From a checkpoint of a small model that answers yes/no questions on an image's attributes: fusion encoder layers 6, 101725 training examples.
Rows from block 4 of the image encoder of a small model that answers yes/no questions on an image's attributes, named by matrix and row number. Rows with one number belong to one neuron. Each number is 128 + 24 x the weight over its row's rms, rounded and kept within 0 to 255. All counts start at 0. After the name is the row's rms in percent of the matrix's.
After each neuron's rows are labels from the 100 images, of 14976, where the neuron reaches its largest size: "patch colour" is the nearest of a few named colours to the mean colour under the peak. Only what is clearly more common there than usual is listed. The data: photos with spoken descriptions (Open Images, Localized Narratives). In brackets: how many of the 100.
# gate: MLP gate (encoder.blocks.4.mlp.gate.weight, 416x160), inputs 120-159
# fc1: MLP up (encoder.blocks.4.mlp.fc1.weight, 416x160), inputs 120-159
# fc2: MLP down (encoder.blocks.4.mlp.fc2.weight, 160x416, transposed), outputs 120-159

gate.256 116 [115 139 121 105 157 138 149 151  96 127 103 119 142 135 129  75 140 145 121 104 147  95 129 130 116 114 141 151 133 136 142  99  99 156 138 130 112  91 167 116]
fc1.256 104 [148 149 113 112 194  97 118 123 112 113 146 100 122 129 159 106 105 133 129 145 131 134 126 103  88 125 125 127 123 140 125 102 109 171 134 136 162 121 124 157]
fc2.256 109 [117 139  64 122 132 172  84 138 101 129 104 127 133 117 125 145 127  99 111 148 139 159 115 139 106 125 101 132  84 101 153 133 171 136 137 153  91 146 108 137]
patch colour: red (68)

gate.180 099 [112 161 126 138 124 127 119 128 149 100 106  89 131 133 185 108 107  97 134 114 140 123 125  76 152 117 101 187 153 139 126 137 149 125 146 125 116 141 166 137]
fc1.180 104 [126 144 137 154 119 124 123 118 122 121 130  93  88 148 170 117 113 104 143 127 138 145 112  90 117 156 116 163  76 128 103 147 147 141 117  83 106 132 142 167]
fc2.180 095 [124 118 135 123 149 165  97 140 117 122 122  90 175 125 155 133 140 174 101  93 141 146  96 144 167 145 161 155 100 104 118  77 160 102 111 126 150 105 126 143]
patch colour: grey (72)

gate.370 110 [127 169 138 160 146 121  89  91 117 162 149 177 142 152 142 107 117 158 141 146 124 139 118 131  78 110 130 148 114 136 106 116 168 191 113 137 118 104 117 120]
fc1.370 117 [129 126 151 132 125 137  88 100 133 161 138 122 156 151 154 127 138 115 115  63 124 127 129  86 123 115 106 105  89 174 120 128 137 175 119 150 155 124 123 100]
fc2.370 101 [139  87 162 163 137 174 119  95 107 137 160  86 136 104 134 141 123 163 126 128 152 132 155 143 162 142 152 125 105 147 126  77 155 142 152  83 152 141 108  84]
patch colour: black (81)

gate.138 086 [118 145 141  82 177 116 128 108 137 141  97 123  79 158 102 142 196 113 127 145 126 137 149 122 122 113 155 129 163 114  99 120 159 156 126 165 111  87 111 110]
fc1.138 092 [116 106 147 119 119 116 147 151 158 115 139 127  95 108 108 109 129 145 119 128 148 159 116 137 140  79  93 108 127  98 115 145 154 112 150 126 146 129 115 122]
fc2.138 083 [111 108 129 140 157 160 100 154 107 139 118 103 127 112 121 167 148 148 124 123 132 127 166 157 110 119 146 116 116 139 133 127  83  68 140 109 122 160 142 132]
patch colour: brown (77)

gate.49 103 [100 137 133 117 149 162 150 151 104 125 138 165 145 118 135 145 160 116 115 114 121 127 110 144 105 121 127 110 138 144 134 116 108  99  83 158 181 136 115 123]
fc1.49 109 [112 122 160 141  98 115 114 158  90 141 117 147 128  95 160 139  75 107  73 133 125 143 127 146 168 138 133 144 161 143 135 125  98 120 116 147 116 139 102 121]
fc2.49 098 [ 91 106 127 136  96 116 130 126 145 187 159 142 100  84 123 170 142 164 144 148  95 105 125 127 104 142 140 165 126 114 129 100 123 143 124 117 165 114 162 137]
patch colour: green (41)

gate.343 113 [118 173 180  92  80 126 141 141 117 105 167 141  82 111 138 148 168 127  95 147  77 133 156 154  99 139 134 134 124 128 113  81 134 150  98 117 137 112 155 134]
fc1.343 110 [113 136 125 149  97 113 104 123 106 105 138 117 166 160 134 152 121 142 129  97 161 123 125 119 170 136  95 148 155 148  77 123 122 137 138  92  98 143  85 130]
fc2.343 112 [124 119 116 121 142 100 152 155 148  60 134 175  63 135 132 151 122 149 123 110 107 114 134 160 139 139  84 151 129 128 152 121  86 128 105 135 134 155 145 156]
patch colour: grey (66)

gate.382 093 [117 143 139 167  95  80 101 105 116 170 110 171 143 126 119 158 109 148 139 147  96 141 119 104 110 112 146 136 131 125 120  88 133  74 111 101 154 132 120 122]
fc1.382 093 [115 171 129 101 102 115 133 129 120 141 162 137 130 165 122 177 142 102  97 137 129 196 132 123  87 140 157 147 111 110 107 115 127 177 149 103 108 124 140 173]
fc2.382 091 [122 110 145 139 119 166 113 132  80 112 123 140 137 112 164 179 116 117 138 137  98 166 120 140 100 151 111 162  81 153 151 117 135 114 136 104 101 177  92 137]
patch colour: pink (34)

gate.192 081 [129 135 134 122 165 100 127 154 117 131 170 173 105 129 166 111 168 139  89 132 155 119 117 121 131 158 123 132 112  96 105 150 109 116 140 118 119 124 153 131]
fc1.192 091 [121 143 157 132 142 154 102 183 137 158 178 166 108 163 143 112 106 134 106 144 110 122 136 147 167 192  66 128 130 113 157 153 151 155 120 117 140 134 135 139]
fc2.192 083 [153 159 126 159 146 142 126 207 103 108 115  88 155 148 151 158 101 129 131 144 118 109 117 169 178 121 109 142 112 181 122 124 164 149 161 129 112 164 194 148]
patch colour: black (61)

gate.257 056 [120 115 109 129 116 123 115 155 152 132 137 143 107 125 106 116 106 185 132 102 106 138 135 120 138 141  97 182 124 123 174 110 149  87 118 140 121 134 144 173]
fc1.257 064 [125 102 109 139  99 162 125 163 129 109 108 149 116 179 133  89 100 143  86  96 157 121 142 152 163  76 154 117  87 136 135 136 102 146  94  92 164 111 135 106]
fc2.257 055 [ 95 135 164 147 132 135 134  87 154 130 129 147 132 119 146 159  95 128 108 150 135 165 131 100 139 138 105 135 118 108  88 127 136 134 121  58 133 123 119 138]
patch colour: grey (65)

gate.360 105 [110 100 112 143 127 123 145 110 114 167 116 130 108 109 108 137 139 160 129 169 177  98 137 105 104 114 160 133 128 136 135 124 151 143 149 116 101 161  72 111]
fc1.360 103 [109 126 103 116 150 117 126 149  70 117 117 132 149 137 144 179 117 145  90 143 115  62 119 153 157 109 122 129 135 138 130 164 170 130 136 117 126  90 149 142]
fc2.360 108 [116 131 158 133 159 173 147 140  89 141 129 145 101 130 130 113 145 113 126 137 131 150  87 116  99  82  89 113 138 133  90 108 165 126 147 173 122 126  98 122]
patch colour: brown (80)

gate.35 075 [110 122 167 128 160 123 136 139 123  99  91 130 207 120  97  89 113 148 148 152  92 100  95 106 124 134  87  96  83 128 155 145 138 128 102 164 163 113 122 133]
fc1.35 072 [181 128 102 152 107  92 111 124 149 116 132 161  95  84  83 129  96 155 121 137 159  76 105 175 194  74 120 126 170 150 108 134 115 121 164 165 138 116 175 121]
fc2.35 080 [ 97 104  78 138 155 106 140 162 100 110 110 116 147 113 134 113 117  91 146 108 125  45 134 133 122 150 129 127  65 113 157 118  90 134 121 131 160 118 169  91]
patch colour: pink (52)

gate.376 056 [138 163 115  72 114 165 160 110 163 132 150 122 122 152 105 105 126 142 142 107 121 118  94 169  79 176 124 137 134 132 100 127 140 116  79 137 134 101 123 137]
fc1.376 060 [149 132 102 134 118 111 124 139 139 181 132 111 133 118 158 103  98 160 144  73 118 145 100 129 140 150 137 138 160 130  79 118 145  83 111 143  89 119 138 118]
fc2.376 055 [128 116  99 147  94  92 113  73 134  96 124 115 107 135  90 149 142  79 127 142 116  90 134 118 164 119 124 125 115 148 117  94  98 124 162 173  68 142 103 172]
patch colour: pink (43)

gate.395 116 [102 168 137  99 136 143 147 130 149 100 102 148 129  98 136 125 111 111 146 123 117 135 112 126 130  86 107 130 111 118  96  86 126 143 122 149 147 128 111 118]
fc1.395 121 [102 155 148 107 131 156 124 127 151 103 141 111 121 124 155 150 113  99 141 121 157 107  90 128 127 140 150 136 102 107  73 150 159 164 137 137 117  98 114 109]
fc2.395 128 [139 135 144  86 177 112 158 104 136 153 119  92 127 158 127 135 117 158 180 131 103 117 104 145 135  95  75 100  94 149 133 116 125 187 104 124 125 164 117 149]
patch colour: black (44)

gate.236 060 [112 130 137 149 147 162  86 126 105  97 117 126 123 165 154 117 150 141 144 132 150 126 135 162 158 129 149 127 136 121 143 175  62 158 112 107  77  91 113 125]
fc1.236 067 [150 140 181 140  97 120 101 165 122 164 100  88 124  79 135 126 159 124 139 150 152  92 139 122 130 136 169 150 108 120 130 123 156 100 106 147 132 148  82 150]
fc2.236 067 [138 157 128 123 106 119  96 134 106 127  92 143 148 130 125  89 168 127 182 112 137 133 126  86 106 128 157 101  91 104  95 147 132 123 100 140  85 142  87 155]
patch colour: black (41)

gate.115 103 [149 161 128 123 104 141 130 110 114  95  96 145 102 156  95 109 117  96 135 111 174 121 137 103 122 147 108  77 132 128 160 144 101 114 152  98 136 125 151 122]
fc1.115 102 [185 147 118 154  91 111  97 131 150 154 171 167 116 140 132 109 108  95 121 132 116 149 127 113 124 122 107  69 127 145 135 107  97 163  98 136 167 108 108 157]
fc2.115 103 [147 151 175 116 159  93 100  89 160 145 130  91 128 140 140 156 105 129 150 124 123 130 157 159 179 144 146  90 107 120  98 148 117 163 105 201 117 156  85 132]
patch colour: black (38)

gate.83 108 [127 158 176 102 112 133 126 131 138 127 118  79 101 106 141 114 139 141 124 115 141 112  96 131 120 107 133 153 149 142 112 123 159 102 121 140 128 101  92 159]
fc1.83 116 [149  81 116 153 115 119 129 141 110 171 135 141 122 141 144 188  54 144 124 146  64 142 166 133 114 133  73 120 135 126 162 101 117 135 126 151 104  93 113 116]
fc2.83 110 [103 122 172  98 125 142  99 104 122 136 141 118 132 178 124 128 127 135 136 145 153 190 128 110 127 169 104  85 176 125 128 147  91 137 121 106 122 143 139 138]
patch colour: pink (43)

gate.4 109 [ 96 116 120 109 131 114 113 105 131 117 178  88 162 179  87 152 127 105 164  96 108 117 145 152 151 142 125 147 120 119 135 109 141 112 109 115 149 132 138 134]
fc1.4 102 [167 132 115 135 102  94 117 159 128 104 141 102 122 133 111  91  90  87 103 162 125 129 147 131  95 133 158 126 109 123 136 148 116 137 151 173 142  97  88 150]
fc2.4 099 [170 123 103 151 140 110  94 129 110 120 126  83 130 139 156 136 142 115 118 106 146  77 134  91  87 147  92 138 122 111 117  92 126 138 139 143 104 122  99 188]
patch colour: pink (26)

gate.149 081 [139 144 127 106 107  95 131  69  75 127 169 133 147 119 157 152  92 113 144 178 148 129 137 106 115 142 130 112 147 136 144  97 151 109 129 120 100 101 108 139]
fc1.149 086 [ 81 132 151 146 132 138 145 118 136 142 144 104  98 135 119 128 165 127 143 101 162 151 123 154 111 106  78 135 154 109 113 104 140 112 137 160 115 173 143 141]
fc2.149 092 [ 80 134 131 129 167 121  62 150 155 112 106  81 148 129  66  99  76  96 125 121 136 125 114 125 136 129 156 114 124 164  92 142 124 125 152 153  83 113 149  99]
patch colour: brown (80)

gate.40 051 [121 112  99 116 121  97 143 112 124 108 103 103 155 141  98 111 151 118 121 125 113 147 114 119 153 116 120 126 151 147 136 125  79 140 109 138 118 119 156 146]
fc1.40 050 [132 129 159 131 116 110 109 125 144 119 125 150 121 149 125 151 151 103 149 146  82 119 141 159 131 133  98 108 106 113 119 173 148 141 111 130 146 106 123 121]
fc2.40 054 [117 119 126 126 166 165  90 109 121 154 139 147 123 161 136 101 135 124 149 150  94 152 133 166 128 135  82 114 160 147 149 111 115 141  94 108 142  99 151 166]
patch colour: white (94)

gate.321 131 [108  92 131 106 142 127 134  84 110 132 122 127  90 156 133 150 107  91 140 119  51  94 117 149 129 123 119 104 110  84 102 113 124 104 109 141 131 138 131 120]
fc1.321 124 [152  89 125 150 134  87 110 121 121 137  92 144  75 137 166 142 119 130 119 121 117 135 119 112 101 135 106 136 114 158 115  80 130 147 139  85 160 134 130 147]
fc2.321 121 [135 134 149 104 153 149 125 110 114 118 108 166 118  95 113 138 149 160 151 142  98 117 163 135 156 158 121 122  78 181 115 146 162 101 128  80 138 150 103 144]
patch colour: cyan (38)

gate.211 118 [150 141 112 157 132  86 197 120 128 130 145 152 146  79 137  90 112  95 105 160 148 149 112  62 136 169 136 113 115 144 162 146 122 138 140 126 103 121 134  96]
fc1.211 117 [126 121  92 142 153 137 156 151 135 142 138 121 107 120 141  99  89 152  73 142 103  92 132 142 140 149 134 121  72 149 136 153 175 114 100 143 115 108 144 139]
fc2.211 120 [121 131 126 128 136 128 118 102 115 147  99 136 120 135  94 105  88 150 105 137  87 113 143 142 134 123 167  79 146 126 122 118 182 111 122 141 126 189 121 132]
patch colour: grey (85)

gate.141 048 [159 162  92 149  96 144 133 136 149  89 121 134 121 146 141 115 185 140 161 113 120 123 160  80 109 109 137 107 162  89 135 118 100 107 137  99 128 143 126 136]
fc1.141 057 [135  78 156 111 131 112 165 108 138 167 127 120  89 127 137 130  89 150 127 155 143 134 157 156 132 110 114 161  79 152 149 157 144  92 135 154 128 113 123  41]
fc2.141 047 [ 66 100 130 100 124 181 147 131 144 129 155 156 123 160 109 107 128 151  97 178 146 145 141 101 108 142 102 137  82 137 138 128 144 139  68 153 130 117 111 152]
patch colour: white (89)

gate.123 094 [143 135 115 194 124 151  99 163 125 134 158 104 133 125 135 108 116  87 112 172 118 121 117 128 121 124  90 173  84 116 103 152 115 154 136 116 140 133 141 141]
fc1.123 099 [121 135 149 113 102  75 125 155  72 115 131 136 139 116 123 143 113  75 152  70  92 109 140 171 108 140 108 143 124 114 121 140 147 118  67 136 119 132 152 130]
fc2.123 095 [125 120 130 109 113  91 107 105  86 114 128 121 113 209 178  98 143 139 127 123 143 133 130 136  93 160 127 128 130 132  75 115 120 127 141 139 132 109  83 148]
patch colour: brown (80)

gate.101 085 [123 132 125 165  89 179 123 139 155 138 126 147 121 145 137 110 122 170 138 118 170 115 124 116  97  76 149 130 156 146 111  93 117 166 151 131 136  99 137 146]
fc1.101 081 [130 124 105 152 155 115 122 143 103 155 119  97  92 128 152 137 128 113  97 107  96 136 147 118 149 114 114 111 112 118 142 113 113 142 139 123  89 149 148 195]
fc2.101 078 [152 102 105 179 129 132  92 102 147 122 112 150 136 112 114 158 131 117 172 105 115 136 153 117 114 124 126 136 153 133 161  97 109 149  97 138  86 122 160 184]
patch colour: white (59); pink (37)

gate.352 059 [149 169 114  93 157 138 120 141 120 153 111  84 170  90 127 152 127 112 163 145  90 102 132 138 164 109 132 112 122 137 136 116 132  84 131 148 134 124 105 137]
fc1.352 057 [101 123 159 104 135 115  97 136 120 107 125  69 100 106  94 124 178 106 145 108 145 166 145 152 150 149 115 141 128 126  91 121  98 127 115 108 146 110 144  94]
fc2.352 056 [143 111 162 115 107  93 143 145 138 111  86 133 131 108 107 119 150 123 108  92 151 122 115 147 124  85 136 132 112 105 131 133  83 157 143  98 151 115 152 129]
patch colour: green (41)

gate.170 132 [114 148 126 120 105 139  99 143 108 150  94 148 122 132 131 129 111 103 111 143 143 117 158 146 185 119 138 144 139 130 198 109 164 138 151 135 115 138 115 113]
fc1.170 121 [123  94 122 139 144 104 170 159 144 140 123 144 118 132 140 138  99 155 135 172 133 175 133 131 180 126 130 113 138 108 160 127  98 135 188 163 140 119 110 132]
fc2.170 112 [155 110 103 122 104  96 136 154 135 179 120 118 121  96 107 100  79 182 109 117 146  79 153 121 102 151 166 122 138  97 108 132 116 140 114 112 136 128 151  94]
patch colour: white (36)

gate.135 133 [134 124  78 121 164 129 148 131 136 133  85 166 128 122 122 138 137 121  90 153  98 105  70  79 100 112  84 115  88 160 127 170 116 136  99 150 126 105 123 114]
fc1.135 119 [144 120  70  94 145 162 163 101 106 129 139 136 133 158 153 145 142 124  93 149 119 107  99 106 126 128 146 119 156  86 137 140 135 129 127 122 117 142 166 120]
fc2.135 127 [144 126 147 115  79 116  82 171 133  90 115 120 120 128 147 113 152 124 159 140 186 165 148 149 161 125 178 137 131 135 128 156  96  85  96 146 117 161 129  96]
patch colour: orange (40)

gate.331 123 [114 127 123 168 143  95 120 127 132 140 110 148 124 154 132 145 159 139  95 127  96 117  92 120 112  85 170 139 131 193 169 120 118 161 110 109 139 133 151 174]
fc1.331 131 [122 134 122 195 159 142 141 153 137 168 147 147 148 159 120 127 142 121 150  89 121 132  93 128  97 123 140 110 161 162 151 128 142 222 130 117 148 129 128 131]
fc2.331 139 [156 124 113 118 139 125 157 126 136  93 114  83 155 156 126 102 102  82 147 111 111  96 112 130 153 143  59 148 109 110 138 139 154 155 134 126 112 113 129 123]
patch colour: white (36); pink (36)

gate.16 072 [139 115 126 134 102 137 108 158  91 110  90 184 140 111 174 151 133 151 144 128 111  99 158 114 112 110 113 171 147 164 152 136 125 125 124 127  86  93 153 146]
fc1.16 077 [124 106 129 183 129 125 159 134 111 143  81  91 171 172 168 117 117 163  76 109  92 151 133 139 136 147 160 112 126  96 165 116 129 168 117 119 170 134 120 139]
fc2.16 071 [136 101 138 143  88 129  76  96 121 147 127 146  98 145  83  99 103 177 123 164 167 117 147 104 101 138 132 117 154 157 141 135 152 124 146 115 148 116 137 131]
patch colour: grey (61)

gate.248 099 [149 110 139  91 149 133 149 127 106 141 124 122 132 158  66 129  99  71 189 133 106 141  95 101 130 145 113 152  90 157 130 140 140 146 147 124 142 146 138 121]
fc1.248 097 [106  80 139 106 124 111 188 133 100 100 131 162 144 141 132 118 149 121 120 104 101 147 138 160 139 135 120 148  95 129 117 117 122 135 128 122 146 131 157 128]
fc2.248 090 [142 116 161 140 103  62  98  98 110 108 121 147 128 130 141 108 138 143 133 143 107 179 141 195 160 136 155 141 144 156 121 132 159 181 123 127 115  69 150 104]
patch colour: brown (71)

gate.307 122 [ 74 109 134  58 148 106  93 109 134 148 162 171 149 121 148 100 124 106 135 117 120  49 115 115 127 127 129 157 115 132 182 133 126 121 143 121 142 143 122 123]
fc1.307 105 [175 111 151 148 135 117 100 116 100 126 127 176 148 116 122  92 150 166 131 130 104  91 130 135 158 146 163 130 119  87 164 144 145 121 121 111  83 127 126 151]
fc2.307 121 [171  76 130 118 128 117 108 109 111 101 110 132 133 138 146 134 122 100 140 143 144  93 120  83  65 137 135 158 149 134  92 176 128  74 128 161 113 131 153 129]
patch colour: cyan (37)