A small model that answers yes/no questions on an image's attributes, trained from scratch.
Model: 5.55M parameters, 64-pixel images, encoder norm layernorm, encoder activation swiglu, encoder patch size [8, 8], encoder width 160, fusion encoder width 128, fusion encoder activation relu.
Training: muon at rate 0.0045, 6400 steps, batches of 192.
Rows from block 4 of the image encoder of a small model that answers yes/no questions on an image's attributes, named by matrix and row number. Rows with one number belong to one neuron. Each number is 500 + 40 x the weight over its row's rms, rounded and kept within 0 to 999. All counts start at 0. Numbers have three digits each.
After each neuron's rows are labels from the 100 images, of 14976, where the neuron reaches its largest size: "strongest on" is what is common among them. Only what is clearly more common there than usual is listed. The data: photos with spoken descriptions (Open Images, Localized Narratives). In brackets: how many of the 100, against the usual share in percent.
# gate: MLP gate (encoder.blocks.4.mlp.gate.weight, 416x160), inputs 80-119
# fc1: MLP up (encoder.blocks.4.mlp.fc1.weight, 416x160), inputs 80-119
# fc2: MLP down (encoder.blocks.4.mlp.fc2.weight, 160x416, transposed), outputs 80-119

gate.169:519567451517545479481560492516485442510520505497479550522474545513554571497483508491495453512535550517494563540542497570
fc1.169:442545509540535502451513455513583416518487498514503467458453495463490594542526569470496471475504517528496512566482445552
fc2.169:448434532410500545520477505486571543561490515438530495454560459507501523577501565537445551420520548538509539469554484495
strongest on: text has "lights" (27 vs 7.8); text has "guitar" (26 vs 2.2); text has "playing" (26 vs 3.1)

gate.176:509507536518432498498475485575511497498424508518524570474541468447540466518481528513452447491494477463479495549546508545
fc1.176:515538499545454491517477481551538466453443481501537599484540449452557450477504539490518452483498498502506565577555454539
fc2.176:486554436573454470511493451490536527486453437551461462500413543515547555467561487516521493415490498469444502511501506489
strongest on: text has "plants" (28 vs 9.7)

gate.397:484522541503440490523533529495515498528515570459544494520503510470531481499455414485532458470509508503563460558524493436
fc1.397:475606531512539486477546527534525494529430496488538452481509511503446480431504523545528544542500472447509510502503502491
fc2.397:551479546582530577451502509476545554541462493480511516497503535494499526386501516564546474545548485505444570583508523544
strongest on: text has "plants" (27 vs 9.7)

gate.289:522471537549524526444495513483516529486481510544529521531475533517540524507511519476503462480577539504573527513521527485
fc1.289:556480463476527523552516559552569497481514547439455486503529446572516434456525487521504455501492455525462488534604506531
fc2.289:498527484480460572412570502551528566523504538613524521534516555538513496510456494495475515463444481507542490459471529466
strongest on: text has "grass" (32 vs 9.8)

gate.166:503482461544561509571527483493490425508569526478560512486471493433504496439459465415490446547416518476520559450529497509
fc1.166:534488447517447538488510500461520486470549505481472464497478516532524493479446514531495537487599601432520509449575507497
fc2.166:475530496531508551598423574486467481529410501480460506461536451487445562455515546595457498581588531523482440446545524492
strongest on: text has "grass" (37 vs 9.8); text has "ground" (28 vs 7.6)

gate.15:495497560528463526531546494526473451491418506510467455480468485519526529471559446546534498570528540502558508505570482453
fc1.15:457497576516545471461549459458496394459466471496439487467456451457508578559538476467493443518514485488535498509505543503
fc2.15:473513525416506495446534551480570546462598436456513491496510453488535583518533480495531562539490462545441494475544557595
strongest on: text has "lights" (26 vs 7.8)

gate.384:502475453475498464528534382408483495496477451496517562524535454483488581539529480447502509569525495603521502517526462473
fc1.384:522561465446510503468498501476484458509560403535493578492468455516453527571492470445512473480480562478503536511531487489
fc2.384:548463487545432518526494548468470491575517571523509552474573552455499530465482535490529576506531421496513512521512528463
strongest on: text has "lights" (28 vs 7.8)

gate.120:537470541467443469457574438533576520471531488500461518532465458467477463521539464498527514526455549507530570494484493499
fc1.120:559483505485545450461574489433560472435542483468502530518452432408466389494527560516550486521474497501482493527495533484
fc2.120:490490485426473502477479464521514481471542539561547526441479473392474525506412522463520466507504498488471495534483456590
strongest on: text has "plants" (27 vs 9.7)

gate.0:543432448498478496452481444532518501560467462536474535497528447469521495502467437469400496450541453542496534470488540511
fc1.0:486467485543564574489516442489475569474557427452488445493465469562518457524509523551559420535514504497500494524423506547
fc2.0:526483466521537488482530475490527494461508475539506512536437417579541476435437551496463447508411548486505596532410529475
strongest on: text has "lights" (25 vs 7.8)

gate.338:581443540493503499503510552498532450464499511527477512541496461528507479567542454521571473452548486487514546507484561416
fc1.338:517476570486553466476499518458449557523532460519476543476464485480536528509511511481463501554477526493529499554531566539
fc2.338:491526550450488463556552497537435514471559543436428486488489519514472509564390480514546523445487531564508491474454482511
strongest on: text has "grass" (27 vs 9.8)

gate.295:463436467492464471486469492510569421474532492481487538511459482499504376444484473442485469483489564440487538522485464453
fc1.295:461470467537439506474503557507528487490581432559551468471441529570545460511513519472517473477422491440601539460495542530
fc2.295:479520491476433480494547484499491490496507513506537534500554503487531529489477452420526515514462507454524549488435515523
strongest on: text has "grass" (31 vs 9.8)

gate.179:547487493386493517461523505558492529534577463413491577528513439560601477538578474538503524437520473427537519437509478540
fc1.179:468509474531467430489507476542533515494494506526560450547485470539430492445502463467526506546513475463534505517544414496
fc2.179:475496542576496536486530521536564460518516397430492507572428521474459489490494463505510526487474489470513455567546536447
strongest on: text has "plants" (28 vs 9.7); text has "water" (26 vs 8)

gate.174:527580484521460520459518513498520559536465524495539526516516427428512479491554577530451432497554512434512509502543519517
fc1.174:502442516526527517501420514572506486440391477448532516506516543550486513471477556501481487504472489494470500484397482428
fc2.174:475508513527540541515490526540492485448449447486546504479516538518500531551552571481489456493520559468459480483472483536
strongest on: text has "grass" (33 vs 9.8)

gate.293:480466515426548468573503487437514544565441490498583468555502501526574539465500536393508462559460479440489496495531464535
fc1.293:514527536543545506540441516468444506496473411513522529458517450564473503476481523458437539460461474457524413489542576524
fc2.293:476561481536511584487498441525462538469468432517519488477544500529493473564384539563470501523488436541485455464506532533
strongest on: text has "grass" (53 vs 9.8); text has "ground" (30 vs 7.6)

gate.322:541489524564472474477491457504561494480459500457510518444529552484534483507490478569540597468481541517501478496470530494
fc1.322:545500465543519512506504538473569509508561548486489539546499484446486445564539448492491444517528550471569501455501529508
fc2.322:544466475458486484434517470479462450477551549522513448535517465498551532485464544522565484512480490453501490481528554489
strongest on: text has "wearing" (33 vs 12.5)

gate.173:525511548546552465553535586532477496546487513488454484486512576524402442577489436445498589501525494479504578492563538494
fc1.173:486428477459506478487542524533471492519547461530458460526418539521497553513523476458503483555544523482544561468550448415
fc2.173:558523491520472443432508565478461454530500426522469443549471453536405468554461516507528467513570525488435394544453543518
strongest on: text has "wearing" (35 vs 12.5); text has "woman" (27 vs 8.9)